A small image classifier, trained from scratch: held-out accuracy 67%, 45.0 epochs.
Rows from block 3 of a small image classifier, named by matrix and row number. Rows with one number within an expert belong to one neuron, the router's apart. Each number is 128 + 24 x the weight over its row's rms, rounded and kept within 0 to 255. All counts start at 0. Numbers have three digits each.
Before each expert's rows are labels from the 100 images, of 14976, where the router gives the expert most weight on average: "responds to" is what is common among them. Only what is clearly more common there than usual is listed. The data: photos of arthropod specimens (BIOSCAN-5M).
# router: slot weights (model.blocks.3.mlp.router.weight, 32x192, trained with AdamW), inputs 64-127
# up: expert up (model.blocks.3.mlp.up, 16x96x192), inputs 64-127
# down: expert down (model.blocks.3.mlp.down, 16x192x96, transposed), outputs 64-127

# expert 5
responds to: order Coleoptera
router.10:117150142138124145101096118139103134140115108158120132178121144165100135159138125139108136079137157137140162113075092114109162125125123140147136122152146060138151136115151078091150138139116133
router.11:137132143185171105082128119105084137128181124110161148105138130128101145110166119127121123154114113122136128103129145129118124150131126139124152130145111056148155133081140058161135154153170110
up.4:139144121102162115140122128131153143124110120159147106125142119121150113138142131167125094112076147137146165161122134130172085112103114122148145107126058153120104134111131151133128090103149150
down.4:096137097120118123125114096095108146144124113116068146159157172104108151144133148134120127158101104133083096114086130168149120166158150128119080159101153162125150156169078139139102138169152136
up.5:143140151144139184140146139187138151118133152078134146100156159133170127130125081111126150165155129118139135126151119128099149127151110160163129128085135153120091151185123149127130111147118162
down.5:153132137118114166143088147105101143121119168119135134126137083127146108138114155144116158140172180128135172132150119146085117113106133108120147110124101119116109095101142149137111131076161116
up.6:147140103122118117133110095133158143154100147152081173118135166129136100130152127138115117149086108175142136151125148150145118149104111141117086134141110119092124118107139134095109152108130139
down.6:110120107156110137116093111136140161144139130128143147145121109133112123105133149124128130153135167124099150129124119139140142092140120113144144090087088097154140135118157128110165136157155171
up.7:140127096089143100128097130092134088130131117111154133163110135102152175116096119086142172129138120076131158125114152130153098123141135124082143129147145118143111119108170109154124137119120097
down.7:134111111113107109114174143151129146135185104167138119079143121108146134091104143107118142109117100125138162105125168141083142106104140165175109087139088088075132153115091113158113094153126130
up.8:138068132145110141134130104091178128107119164136084138144123118140145147109145127135133111136141112073129158153127168141119111115073176133148181133112176136114161164121141136141153118109063164
down.8:145109147179134140153129127103124112135132129171124110118137148083150116110093121099141136172138140157139115127143196134129104099122151105106135127133138109114109181106094111132130134160131096
up.9:098144142118155080136147113130090116139114174148158108130077113136167109124133133133149091078131157135147162100087133122106077103117157123188168090142082129135119118120082133123156105110132133
down.9:117110129136116148084086132090129124142134145089085126152124173139140133125135129156112124156129096108114132100166140127164156185130136145138122155090128147132127163156106121156110136165141144
up.10:118101152120101186135134118161164103156126143133121122104131106182163138103137110129102114127137163151165130149159141090157120104121169126122135130089133150148131157143066155090121148109114139
down.10:166116107132136139144132115138112159124113130089150104137172153135079090134134121175095142146135139147144142146163142130135135131129155064110111131152161098102098105061149123132114149131129136
up.11:113132136170135104126113110128131115130105132142106170128154139124125103129116088162124088174133099138131102138101147118130084128112123126131144121167118111128103116115182118138117140106142099
down.11:109120093098126162109128144136095141145108117106143108103122076130165165118133113146107074132153150145161126125126168125156151100105133122119126092087146068090103163189113146093139109161134128
up.12:115135074079111118140098106099136126104126157132121120136133166119141106117125153125124114130096116143114111089121130150147137117110103090114148121137146134131120151135131138102119133121167137
down.12:145139111151125136130141179152126165166104169125154091113121148118118109111150101135155120127163106159167168154161138113105095106116138106115138126082096106143102124173121168142156086111161151
up.13:141134166134130127121160089114122157160119138154114147158070147117134127104137159145157102142116115115105109105140160119087080096105224147155130101144094145107140131094087137057136126119125132
down.13:170148124161115147115139145105132123153112116181127134091131133127167068127124077099119107146146122115138137127131141111225131153104088110083150134157130160145121144121104107131145105121122120

# expert 3
responds to: order Coleoptera
router.6:094172103114159107077112126128099114143127130126135138101115129135089085170113116121161127129063131112115117151085128120141131162080140119122134116142118109138070098103135116144111136138139151
router.7:112140084140147155067147126111123162124096134129113131136119144149140077197090150147135166131099096142101124173129143132128115178095137119115114122106099137114104093095167134155094108144117134
up.4:130133149079128103139112126124121147141109194112107127127086130120147128127101188172160114140124104104110127122134136079158126090153113134080086101161119201106137099107124169132124138124119186
down.4:135156117135112199116186124112099141135107111128131123117111115143147096160165102078106144102121117155149147139114111109123066080132131092146146099114179101120133137133106160140140093118131141
up.5:162113158125101112150116132131072128157186098110143128119126139141134136107160117108093156084136184129124118123152122104113136087159158193153113133142147127102149153118113147144105166139131118
down.5:134181162132139155120113126162103133106146133146155087101174159169113100183126128160130122103125120135107165148129169099132115120111145119117133068138139136128121155150077103115164092096121101
up.6:164153073141110126130120128106118134183108146155094125136120127176127085118169108123129133103099129187133124118118141119116136132062138127112113109095146122107095124144149149122091105112129073
down.6:109127114146089122172149124129144135125116125132126132118118116146162101107071118089117125128150135132108109105148125114154126096147146071090134152107157079110108091136135134202121133144152176
up.7:082109088117112167120107091119162173130102147139114125130150159128113139113098130136133135128147135103120119152153145156082093105107163137137108129156156206089131143145142214139144175094131156
down.7:110117149123202074092121154120146114110141153113089144108143109156122138137127137137128131099117113121176106104116105145064119119120107154133107132114089150138150103071138105133138099101179119
up.8:132147111106125131128121147180151125173138099109141126103125105101128107137121135084070140166130160163114100131146092154103179152159084156106100125122163080166129095095145106135093187143134139
down.8:181104144151115141130134079172151114127146120099163129185130122168102104123073110111165126132137135091160128121165138128137146089120150127134140076109114084163136138126099132110153099129161156
up.9:143120169125120123121106147109110093123145105124130141112108121121094127128141156146076135136146153101135153113130105110062184100137139163135174132134195112109188112119118108160126156175127123
down.9:111159138153128146122113124127144133140114158141107168148133185133186164119121106095127125120168130133122143125130143123123095119120083074139176089116116139170082132107129138154147135098148084
up.10:127122145107145197140121129108153102103183147103173101097123138117139137132113139127107098158115112069147141114101121066123151109142114079143165153183133111124166134115112109151130130150080184
down.10:102100133092104107145155158127137121110143142090141147095101094133097092111087117126133148134162110175173085132170122127156123130113089132138106123079121131139106144119100113171153129148136109
up.11:145122144146119122124146126146147149121121115126136127112154125110116110142153136115125160175160152165131139158158104167119162165128093139131125143107076124121107112158108136106109125165073135
down.11:119161142144116143133127124153117136135173093108138140134157104160141154123130142149127178079147094134158118106105103146098135103129176050156075096181123113128136125108146129105120150124134134
up.12:136117185162117119104133132130132149110126135122129169143121155078147177129133131138103196130140171115125108106165131139109144124139181148153114112131137073123147152079108099102126152150137153
down.12:171130119127103122081108159097152093128116154141154099116117151120152115086165142125097102114133159103094168127124115157180124150126096098171164132134109157146159120129109075126120110131124163
up.13:157133139137117077119149153157111149140101110112086183104106107089111114134146139111076142070135160126123090118118124139144141139090189128134101114122129133140111134190120138131133168106117095
down.13:156111152137134117124098151126126108120105168090107124102096178133160118126113108110132113153080148110101202117115142131180102131122112166119150155079126097121141135113105155134146117192137087

# expert 1
responds to: order Lepidoptera
router.2:085174087084167108131071132078114115149175104146157118120093128108095143127083133109129125123136065104104125088125146110105136113085075138103187113133132141118139105110119133160149103123148122
router.3:123136136140167139108108156068070135131147124117163106128121128124145117118125162131135127122129098140140116104111112081125118160134126120133151095175116100160117156116128088100148102105159108
up.0:130151114152124168137121122153129120169099135143125115101139162143155150115136110129100092123137172129096131149151142117119089096132153123176092102151129115114128200111098142096114166085141154
down.0:138084139164129137101098104146145151102155148118123181156116127112125115121111134110139107106123177139165140128179137111120089146167136134098150171079104108124121123125137136139108158126155137
up.1:129114139134122107112122107132135102109130132164142123127122112128100121074136121076095142101149120125145124070131158112122124129142160134166174130079134102131201130138104129148130148128134084
down.1:172120109123147161124104102126148124119134122165150133123112168128145119082092149102120110123110185132116150147132164166131100114099081111090126126157127127129105148096100167206110121142168091
up.2:081122098130160114105120121142145121062130132129120114139157127126097115184108129163134160143141100111090146181146128133139123137132116140163172169117101180136179086121165140167141099157140129
down.2:099123086124129089136136107138100152138137156115155089160141110074123154123126149119117175168108166134099138107093143162142108119145150098152114147169136117138136114085087122101140172138160162
up.3:086113157116136178138145131145133163115169141100166108131129110125116157130107132107150130134097123109111086111110150126101129133148142133156118130135120114139104081066128123157151131170104191
down.3:149090122151132120129113140127125134142132095159145130130098117090162126128135111123147121142123147115147117115154123129147125141150113134126165139113113140170096130135107127133112116129164111
up.4:107125122136117069133113133103126087140134131151084124150164118129124138111135128144101137107107112151105139155152121123102153119102128126150173126095183097136099118099171124135150168165149075
down.4:133178092145114107113145146114117095176126139144140147140103160140162144127096158107089114127127074139132123084111135144132152121116097102154156109098125095159104167128108140148175088142109160
up.5:147148109109131163126119138147122153112107121096127131131155141122093137155137103090097122105152109113098136124106086155103195159122085114156150161114142109133143173183134147164115135180143124
down.5:169078121123157133129107112101157136093131126062141137099110103128122149132120161114155087160130147170092159133115120161184129143125134105088120119126145133132117084131132123139115113143155150
up.6:092123156129136156117127137129131101153129189132139118100127139094131115134124155153145134126125143140134142162120155128106070126137173111171162089161116187156050129095091169116126137106103202
down.6:096152127124123104138146158129147145174101085118119117147084142119126085123104110161119144111124153108110123116176121136097128112144170120132130159127127126144139098125138111106139126117150116
up.7:110121139113131082130144089109174122095124078160138144148140121161101092124161153155100131170110115140160148132132165132118116118142097164124146127156120128130179115100139139130138107121134126
down.7:122132092155142132114099122110100129098134126094185179093114167093130139135126149130077118150121149107141147142145145112121086101134120074126070137177131120123137080139152124126137160143164159
up.8:134155139127141133094112119144108121122142084153133122122131117153099139160099107099115109134118119120142180121121107098108113139137150135137108138133139108131116101102182105162145157192170092
down.8:134160081179145125162130125147125145173112173105155148128140144144090119148110121113085143149119119154113162106127150129160102112110110120151157155088154141120103103144100137102159117136126097
up.9:146125108115118079137115136107132100140102086134089139152152129099137097108134145152124151130107133133098137123157123152165150102150108140086138144132175085161142110153152112134106135103171050
down.9:133144171155133163107105156110145121067153132126100165121142166096155145148137156090118149138130124117123136136076118117122119102125128123168113108153129157177102125085147099139122153122120130

# expert 6
responds to: order Coleoptera
router.12:097124095130118154065138148113120127140119160118115101109158105133130105159155118152164143130104087133074124215118080155139141165100134110106122164141110118098107093134156125123081153172133147
router.13:130093088117121150103113108126098141126151147134139107144153133110113106160110131144122143129110107128076121186122110132119116149108127112092146170146103095103125074103161113106104128126150148
up.0:154104125086099141115111132148122128093154067129156125127128103076123171120123134124144154121170136092107126113143121154146141106138135109127130156110100127165174147163110139120125149121162093
down.0:113108119166154121103154111187130140157095144161129093161098124156089111142147124119098162116122120152136127173105153118128113125126102127123139133129141110081127131122129100151122155139160146
up.1:090151126173169112120093123154121173134152149132096099160137125157107137131093115127135124107089115109129117123132120119082147116181108159114127093165165067136122087100144100168156114132158132
down.1:139149166081101132117122133113091118118127153159134132094140141102156168150122146157145140166146166152113149099109115111110104109097163190110099164094135141133099071172148121078138106109095155
up.2:149131103097132127119134126111116146109145102169156124142110139123156141115150120137140120141155120095127164116105132121141107100122108128111166132116109101157161189105116119091110098121150125
down.2:146132128135152125104149131148132130166131101099101095190130144122127111137151148113149152135112118124089149127123135127135084085136169121167160114110149121159135111159117150090142177134138118
up.3:139138112157110153127104109150134143105122137141127096133153119136140180115125114092173103125122105111133146117133121158131140132158103103123125120129160094124148173152122116151111145134198132
down.3:104131081114175136113120144125115138148079142164153110130147116130141100154170090116158091100078078136130135166093135133094132142119115126097135135111186132108165180110158085104113143139127144
up.4:121108106112142136109104131160136125116169099103145114132141146097185136137111090147109169148167132110122147131153117153187147113160080121079101155140140082159149129122130088117105132145143081
down.4:091136110078139088129157175126118144170122146157114156102134097167150102125124100116135140139136150103135142143086093111132114140121147134136136126083089147093117150138100086105120107134161125
up.5:101130168146168120111177143170146140122130121118156134105118136146094172142117131098150119165112083093118103116111116098110141121186108125181097122121186111136141103102128125143118155139071161
down.5:103132137139130111100130109072141138139125125140147135109133150154152129112100124099121162105158159080202091126125125111095117099130143147138124161110127130176079131126169125108134121126182122
up.6:139128177110160080112124122103120121083130100165146158129120098159063107135156148113134092156102121107179136127084129103121121160131132133164195132143120092177143070142151098131168137128105104
down.6:112147092140112103091125099114063113134137190144168121146112157115117158166155104123090138166126126143171114150131113134147132169111107120107152095135127149133177151127097154128146146127114136
up.7:142100147129138145134176116126169182147133116137117130137091125115133093099187108143179111148144135103127132102112162114125087090140150135147151105149159164145146109121136158135085141087105142
down.7:162126156095116118120128120140105134168105115120136101154130145140140156137152120131114147136118118139111123155122104114127132117152128113149124101118084124147141112162134114158142137178119122
up.8:156114171106111119129149129175118163123140056116155185108116092131151120121131146078093143119152139126117105115122125151140138115155148113122157115095149141154174135125089141119115151147097121
down.8:088116143126130116137082158111108104130117109159141114157139122134132105155164150109111146125158180145110125117152140186099162095159128132161169115119144117156166095118129127096116100120160135
up.9:135112096101113137150106152086094081144135117135127128145109133120190103122128186123117131096140149155102134139136138126184102130115115107138157096109099172139082131160126159091113104107146123
down.9:110116078106099132127138126127134101108114146131131107105097149102135145125104093111140135152116172122155111188109136161102113148111098157123155143098161168124137151113115144112148135136117138