Rows from block 4 of a small image classifier, named by matrix and row number. Rows with one number belong to one neuron. Each number is 128 + 24 x the weight over its row's rms, rounded and kept within 0 to 255. All counts start at 0. Numbers have three digits each.
Before each neuron's rows are labels from the 100 images, of 14976, where the neuron reaches its highest value: "top examples" is what is common among them. Only what is clearly more common there than usual is listed. The data: photos of arthropod specimens (BIOSCAN-5M).
# fc1: MLP up (model.blocks.4.mlp.fc1.weight, 384x192), inputs 0-47
# fc2: MLP down (model.blocks.4.mlp.fc2.weight, 192x384, transposed), outputs 0-47

top examples: order Hymenoptera
fc1.177:138113102108138118111137141145130159189123126118144138127123115180154124119130162101060132140141102160135122131088152086123094095129122173083168
fc2.177:142116135100131090118167118106161168140140138151164102147139131120115153107143114123121133152139119136151156130138137112100172126094091145156131

top examples: order Lepidoptera
fc1.54:133135163107126136132122105148098166159106114141127092123134055132143141094197152142134120147110156154132108114144072138115177136128154116148126
fc2.54:091150125132130137124144094079136132066158104132140151121141146086063114123129089101136161142127097141150117086101093166114114180094134139108125

top examples: order Coleoptera
fc1.253:103156101162116117102145139151113127160118129102134138192147089113100143131134150106179128122149153139097081101103122122095131084130124146149125
fc2.253:099125135094130133111133142076159139105136112107122135126116158096132117103126102133164123144163098118127061104114086120156121103120114117109125

top examples: class Arachnida; class Collembola
fc1.178:085115111122151107137106150135131114150086176108169123145134132162130108162146127113122134093103132136118106177153136144130137125125114167124106
fc2.178:149126129114124112132113149132111126000141136134081126131136136130102131135124120124127135125128134105114133119138112144131128104119159135144130

top examples: class Collembola; order Entomobryomorpha; class Arachnida
fc1.38:101106135135168105125114176140114142135100157081168113135134137153121120136138124100149140086101122128128092130147156134140144117144126141136117
fc2.38:127137122132137131138127131121099143000168123134093127118133155142112138138153138118142118138114150119128139137136121157129138124134151133154135

top examples: class Arachnida; class Collembola
fc1.179:068116116120150089120112139146135105153084169109150110133141142156125104151154108123115147103121118128103099190144141145138149112121100140124104
fc2.179:142131137123130119131109151136112133000144131135079123136141135130098144130127123126131142119129141101121131122126118144124132114114151119151141

top examples: order Hemiptera
fc1.19:140114140130095114152171137145110152166132140151170125162191129147121097144123165145107156134105130140113119142158119121140114129155141118134122
fc2.19:154132114125121155096140141112131089124130125092112155129158131094176149147138176124124114181189110097138150140142112141100096143122107157096117

top examples: class Arachnida; order Trombidiformes
fc1.261:107125094134086123128137119154167090150174126181168142187162131150108176092128121172123122129127129087138122152119142089077156110111169093079131
fc2.261:102114114125112141151125117123089095144114108133122150177119111168116156111134134146120086149138130136111159130131169170123135151123106112133180

top examples: order Coleoptera
fc1.144:114136066094092112124164163117124109115109076157123114141094133117123126146120125152149130101116105173108126140094134116137118157113159095159141
fc2.144:113107125145102125142089130108132123134135165149115136126131125139145142096103141139148125178131104121150169131118147126144149128090097165123134

top examples: order Diptera
fc1.339:136148139092104076130136137167104129141155123098186141113112159107138180123184108155141124117154146162147132109090155149109190148128106157118118
fc2.339:151097119126133135142123092112117132188161124129112105136160113111124096127160097112100112129153092136104126092136141126111132163132129126086165

top examples: order Lepidoptera
fc1.156:111087123148130106130112113138110074167139136107161112167128090112152166112127114150114179096100132145106156094144098122109121140131164114128159
fc2.156:104134113092119151112160116082129158108118115126100126054136140110117099149149170131131106153120126122108117135093153122119108142111151144100151

top examples: order Coleoptera
fc1.207:110150101135145128125090126132180166171091149125148136161148171131145123140153093125142110120140141141105126144145141109127113135104149146152148
fc2.207:185170106144116125125144127096137126124132139115136127184099149135167105112149111129172141173110129112065149115100111118121114135082133156143147

top examples: class Collembola; order Entomobryomorpha; class Arachnida; family Entomobryidae
fc1.70:091113094137138137134098176145141123138085157081158154163129144142132077132152142104121133067144147127121095177123165139133154119111105163150115
fc2.70:134123152124148103129132149125110135000138135142077126153122136135127129129124147137137153129125123102136124121149112150138132102137151132152133

top examples: class Arachnida; class Collembola
fc1.216:087112121129168105128104152145130106139084182115173126142132142156123107156161123118133139096101120122115098163157145138130146129121109160146112
fc2.216:146132131113118128137118140126108129000144126131078127143137141138104150139133122128127138123124133104120127128125120145129132105131157130140135

top examples: class Arachnida; order Trombidiformes
fc1.57:090136172146100092140162143050106117142133170111160088120098122132129150099142121135139102144117172100118152140139167108145139146142113125184114
fc2.57:134158118129127132117128118127155164128157116099116110135126088100140092131119099094154115121129097140121138140086099128152134172141129108114127

top examples: order Coleoptera; family Coccinellidae
fc1.279:118137142137097128094126140142136140160100137130126151163139113089136145141142127100135156081091131147130077125092136114111123145104100125154146
fc2.279:128112131134117121122108133104172106109125161158101150135117139098154168092110111097128135171129110101159132120119114141146135130104118171092118

top examples: order Coleoptera
fc1.61:151119175098112141146133105158097111120119141118131164121140157096111116126110131137125087120104126142114113123091153135142141103169140149180149
fc2.61:079149173169133137098082101102138138140122136136153145167116141142161160129158159098091135086154087118172099127073151142115138127149124129129106

top examples: order Hemiptera
fc1.102:122137136109099081103102111136115093134097128074146103139125140175118092113154106073120123147133145124113133172107119139132118104120118143139112
fc2.102:120132110134120153111129130106125116000146125132092123146121135124098108104083125120153110149143122142152176130099108130143115139097121118141114

top examples: order Hemiptera
fc1.357:126115094135167151118121137101159111193143123121165148185040141129107134105127138104147134123109138153114107122103121137102168158119101128108131
fc2.357:115100117173088088101122165186134128147125119171152101120098100118133137104104146167126109066083140167113151150153145115142095133107103081146130

top examples: order Hemiptera
fc1.138:101148195103126110108112193083150100133077163112172114122135146134147133121083118117134108105097137128183144142141105177115111135126154155133115
fc2.138:134141104110130155133114122126100169000164105113111139157111086108172131136129160122138101126117126134155145155110130138130072139130128151153127

top examples: order Coleoptera; family Coccinellidae
fc1.167:115195098136097110136129149137152132189152141165153128140094123140155156140094104156125112142113159092161138137153142133118151105171119139130127
fc2.167:139154118089118111156141096139127168104137074085122121194106142127101146108138119117114143115102103136117146129137110114118120153135130114153147

top examples: order Lepidoptera
fc1.50:120134119096171119171113190119120128137145155115112125119109104103102142093133128146129125130138152095101123137111152111142156121176144145132117
fc2.50:113123135150172126105154088135127111149157177151110112138144108109118150089125130157098162119135131152116148111127126132109159162131130131157147

top examples: class Arachnida; order Trombidiformes; class Collembola
fc1.8:071119124120151103120109146140125102156101178103177138129141141171141113160134113112122132085112134133133111176146128126144134115125110145117099
fc2.8:151130122114124111137116142137098133000136139141077126146138134126112140145128121123134135119137137092124128119143123141126133100124150134132143

top examples: order Coleoptera
fc1.28:119151096100167146112086142116124169112124169150148120101150110087136131107141144109132099127084142158115158089104162110097110094117123125138131
fc2.28:144109138151142154133132114082068094156157138130125124159106126148114162141141077156127120074118145167145122154098109129106155164141113128106124

top examples: order Hemiptera
fc1.99:136138144112131104120125162170152138124114149114121107116146171136109128121137087098121124103115153118126106160143150124158125121077105116123115
fc2.99:165116158140137167122099167140121093021123155154091086162120176134112141153175080107101134142091162130114139168129111126178110122097130131128131

top examples: class Collembola; class Arachnida
fc1.20:080106105133150092119116146142127107144072178100173125141132140150118104151155120107123131088107126119113096171147148138133138135118100164132115
fc2.20:137132139120127122134123151121107135000145133141079122138152132137103146138135121130131142123123133110128132128132126152129133108125162125145143

top examples: order Lepidoptera
fc1.149:129072115120132110139152129118132114159108182162134131168136128150123133115117111130156131119139119096200141113158099131097160078135142147182127
fc2.149:120140128134084125139103121120100102127170119148144118109132162157135158132154110117194114140161093137094177109110146112130123133128148119126188

top examples: order Coleoptera
fc1.230:140106133137086143120151137119109110127146131104164127178116156134178108173131148153125113171126067137123157138136132129163141118085163144151115
fc2.230:124117115141120095136110136129171179222144117131142087143113146144104134124124083146137114131116106113107169176126144111136128092084158130114156

top examples: order Coleoptera
fc1.251:087181116108149131125164143136116089161171140126114145164114140153115106106116152125124141099108102142101091100151121085096112105155157170134121
fc2.251:122117123129140140132099102181128123096120134172156117101154124148133129146104108121132073088089112102138108131107140164141089157149130122151148

top examples: order Psocodea
fc1.212:135110168123157100111098159127154102099144178083106122104132081143109138127140114126139164104123158125122093105103130108133132137111117142169091
fc2.212:129114126094143148104123122137102118000133137106093109079105136138120105158142098124128117138118128103133138095131135141149121098107138142141158

top examples: class Collembola
fc1.39:100089128149151111131125159150129107147082166108185124131122155164112128144163130129148127091103113098118100153149143143131145137120105154140111
fc2.39:141127139121120123138127135124115138000153120136082127149141145146110146150133125140131142130119136116122133110130127146121146116134144126141131

top examples: class Collembola
fc1.324:084113105129164112129103159142119108155081169104177125134133134155131092150141123109133123086105128129126112170153135139132143129121117154130112
fc2.324:145128128114121116133124145134099124000147130137080125137143138133096140134134118125124133134128126108116137127133122142120133109119156130140138

top examples: order Hemiptera
fc1.182:116119149120127117124086163095114083095139182166148132101138129151115160121156095123141147088136150140080144107179169114106141131102146127125147
fc2.182:153161143105066150149122096126116140003130118119100169127159142124130163145134121126141162159100075101108168092083112137100140145125111138114171

top examples: order Hymenoptera
fc1.227:146137116097094161116126156118123113137128154194141132145185119155116145112138105163167149123072167097147124125161131146118149092149109120099142
fc2.227:138144130151126142121113150104109129086165116109152160113145125164103164126144155151121137132146143168108128157086132139133122175152175134125125

top examples: class Arachnida; class Collembola
fc1.312:087121108126148091124114149140127095145081173101167114133135142162127098156142117109122139093103113132107093173152142134131146115110098151130105
fc2.312:143124131124124123132115152132107130000149128135074118139140143137110140133125127134130134122122137108124140124135120149126130101120158131134136

top examples: class Collembola; order Entomobryomorpha; family Entomobryidae
fc1.305:102120121114173094120062176156121084098099152096155097100125115156119173163126140126149150106162122127093126122130145127156165143119126113105127
fc2.305:141111095122146115146140122116125157000133206113102103096122136115124156138117125141090142137110145111136117145141105118132106113092093122124151

top examples: order Lepidoptera
fc1.107:147126105110093113153106127105126093150117103080121117146108179107104159150158136161145104061075103119150111099101134140154172107174153147114107
fc2.107:159114124125148086095111102151130124124116117183110124165101102156192071135141163123120054135143136129121109110114112128102124128122182123125116

top examples: order Lepidoptera
fc1.215:161109128153164133109151141130108157127118137155138126150086069126179140147128183120157134156162092145093138134159148132117089115095118137124168
fc2.215:115140162088137133121158134104147140184166129103200122124131124126072128175151133149098144116112130112116119133141108120084134119086136114136135

top examples: order Coleoptera
fc1.37:120105098136154154155130092130123118139147165152165140142121135156146148128140135082150091101146157144089130101145135129087102158119149161117120
fc2.37:128119124120090112091158140088105130131115098108108101097149130121111166132114139152090080141097127122136160151079134146139123128137147143133128

top examples: order Hymenoptera
fc1.210:137127133132126141123125163152132140122118124123154099127082120178133116187116141099048099118108090126135122141105125084133098130113110134065164
fc2.210:124089175138125100126155161133136140073106074144123123112140141111113147104089145111120154131141144105115185147131142163120143127094140177137110

top examples: order Diptera
fc1.293:125156141124124089171117175151148150120103169098170102131111122158130140149161146105087154094113135133119127173131148108096121136145132143107126
fc2.293:133135130140116135120134142125101133000151121139094105125097152118133134105132144137117147142108152111116143151117140157122123101115160113209126

top examples: class Arachnida
fc1.314:111103127139135119126132156122116089126107180115155117121133137150126116150169100111104113119076124101113097162152134121129140113124087162143106
fc2.314:148119140121116122143107133142110134000154127133085118126140149118114146150128112138124139120122121115137145125136144133124134104118153132119146

top examples: order Lepidoptera
fc1.26:122092116136169156152133147126156089155118154160136117139124127130132130137152110139145085112141136140099145142155086089115135115110133132121101
fc2.26:132136095070106151101169137087110133106132085079147123140114142126115158138110143131172154164115140132081115070116116097092114151099122109090131

top examples: order Coleoptera
fc1.119:100117145126086129145147139177154127171114129159104089083137122168121115127103130117139160122183166123139120152169115128146124146160136129078125
fc2.119:138118081134116125101169181096143116148128129138126158159147116136147145139095149136117104107178194112130112144143128148146127160116118132077130

top examples: class Arachnida; order Trombidiformes
fc1.9:119125124119155100127085119169141152142120157072139143121154109171118155127191094153096151103152144129115113154109156118113102136129163131090141
fc2.9:160165167138105148110136122111182133003127134173113157089136097152132149098140129119110155140137141164106119123122108152131145146134141152186135

top examples: order Lepidoptera
fc1.266:138121108134138118159089133128146138119123126101108168143156111155156142088136136144086101122110134155131100107126146098150122113152159159115146
fc2.266:086135154144155182135154117097128126106106104124109128117068141139124099137107104124155094117111099137142129115120099115085139180160128149124101

top examples: order Coleoptera
fc1.78:118123063084133125143144149127135153168113132144137107121135126132134112143131135064131133127152120165107143180138111134084082142150142150131097
fc2.78:136160144116128128134110181143083119112143103111136137158124104135175143088141151105148087145158156151087095106108135086109149116095122153133170

top examples: order Diptera
fc1.353:122159130115142114155136148127103127126132141097175115179113146127111129168122113144103124137103120111171113095140132168103158154136168168106157
fc2.353:117147129121157105067127115148152126119150104166097090155116087160159101108125161169134159115110070150155092177141134140122097138167135116210117

top examples: order Lepidoptera
fc1.327:101119098124105099137118134136128146153119109086163119192113178142111160151124146169120114101129159121130076131140144128127108103129128094136100
fc2.327:174116100110159142100119106147167166090177115148098119125106127149132126119084122110191093095133151169101110165115156147108140124151134108077144

top examples: class Collembola; class Arachnida
fc1.343:080117133130138106120105169135125100138104159095176121140122133165120120138145132107141143078105110139132103165140139140118149130115114176137120
fc2.343:140120129119121117142123135121102136000146129139079129144123143133110135141130139127135136132119119097126130128136121148124133106125149140149131

top examples: class Collembola
fc1.75:086121098128146120129105157142126106146074173096168134139130146146129090152140137105120123085111127137118111174143148143126147123121100158129110
fc2.75:137123139129135115134125149129102135000143131141077127141146137134114146137129128139131143128125123107133132125138120151129125102127155134141135

top examples: order Hemiptera
fc1.257:120139151129095127134136169191103121131143094107148105152122098130161068142126094113110139131095108164124132123145136144095140116086167092112133
fc2.257:138132134119136145066154127149148118116132117129170147161145104132108139124135192155120177148110132128122118128147129114137124097115112106115099

top examples: order Psocodea
fc1.259:100132098116099087157154172130135119183170168113135119158126083156121100154165148147127140162108109118092118144138150118119114133102135141129146
fc2.259:153128147169131135047126124165130088124115139123120124146180125136128141102099152178130130133112138124166138143144118124135140114108122124155112

top examples: class Collembola; class Arachnida
fc1.335:087115115130154103117103165153126120149098154100174132120120127149122129137152125105155128084101107123126092136149164135121148114111129157150129
fc2.335:132130139119124114152115143114093132000150124138075127134128150122098136138133115131140144135132123107127131134123113149129140102122149119142139

top examples: order Diptera
fc1.110:105181159088126114099123118142140144155139112131134137119104102140117103125117129140091083151133115100124118114157127079106107123112103134096119
fc2.110:142109163103155104153141105154154160106099095151108109128119078121105148120110079097152148123069104157134145152127128161090115162119127141156103

top examples: order Coleoptera
fc1.360:110113147106129150172154136083124113167163118101138130131097133181077142151112155168096145111117163133138147164125129112161114121117119067081084
fc2.360:097080118112119112087093171153148140091097137132141099110111173134144135118100116140146115101108138123127116170149131144112111125127098112103128

top examples: order Lepidoptera
fc1.239:124131093123132116112166146114188120175136160149157126147168141114155110095150147121100072113152141155102138121141131113120124111199141110110097
fc2.239:142117151117092149172125158097106145114122101108102147141128147106148142117140134105134066160153090117108116099145110104107142147119148141135094

top examples: order Coleoptera
fc1.158:111095095176137201109134113100163087190147127118140121167087100134117108119119138127099160136108119136125118148130154143099163139121124117104140
fc2.158:129162148127098097132125146163095125118152143114158129117091121139109116126113159148133089067100146163130159106137091092132113176144139083117110

top examples: order Coleoptera
fc1.3:117162090159139143142115133100105154102153136136157148178133103136133141133132156152176154094140129111145102136128124139102155113138161158125141
fc2.3:117115121105132107132130125151110138147155102101106149087107075108100110081152149134100121105139134122182117144122185158120140080111137122148139

top examples: order Lepidoptera
fc1.243:142100162112148136132124167176092131121162132138132119127151096126136138116109110163105169131106173182158119122187134111118168161168127108093154
fc2.243:088158091118125194100146143069105128173108115132099160102132098154116134129146145099130146113102143154154117134117134143131170141110120131107143

top examples: order Coleoptera
fc1.14:134129154101106116102135167145116133161147113124108124140166121136132145127132140118110098122138165156121147127183131125130154149101095129135161
fc2.14:097172123162120106120135145131136127159159136124103165152130129132142151107096124087111142087097106143116120123155142133153154161117129196075119

top examples: order Diptera
fc1.302:121123134108175101129156160105101125143130173120129130154151062122116112143144112137102187146113131127111135177066133131134140116138111124098131
fc2.302:126118134114125073104126098166139147136100173151134156139140165127154112126125148130154127108143145161124140163108150135133179112096140132162122

top examples: order Coleoptera
fc1.120:160128166124119128115189127104137132149114161111147106129150111144132118160090119135081099145103168109140159150096129142142115138137139119153136
fc2.120:110139143087094078143105124137127136127119100137117142152127131097167124171166134090107094123133090095180120141159139107150098130184160149135162

top examples: class Collembola; class Arachnida
fc1.196:084113114132140099135118168133128094144096165101169124144125145171131104152137127106139146095115116135105095169148147132117136121108103160125099
fc2.196:135120137126128122128123151131106136000152127139078120143139144147111137133123139134129133126118132108128138119141121147130137107127158132143133

top examples: family Milichiidae
fc1.147:121182118144154107160126159154119160182135149114161102184128151150121106123125114114164118116116137126201133124167127127075139123152131171158100
fc2.147:153132094117142129139111110104172166130135109115092123165120115099118111119148085088148095146114098141098095149145131075137114130143141119150123

top examples: order Diptera
fc1.288:131170137107121157110186113156141137161117113165143113141111075118140108135109098117108110182156146130101139173135136128143156098144115160140114
fc2.288:166094118132155084188124082124149192130107107107120162124145092124088137155158099095130122125118093167107142084147109146138128153090127119125122

top examples: class Collembola
fc1.382:079115113134154129126113167135115105153094165099192159143129152164129100153136136111137119086112125131118102174150153137136161128117106154126109
fc2.382:144122124122131113136123147134103134000142127137082114148144136133111135130130134129131137121127124099127127118146113146120130099131151131140139

top examples: order Diptera
fc1.148:119130088162067149140126115159156101117107136113117110166138130133127115132157125120136160161141125142088117125183103148119102103190121144167157
fc2.148:146142147138109157129103137143139099058112127160106143126137098172127130127116164180096124124136140083137089155138129213198076138168144102121128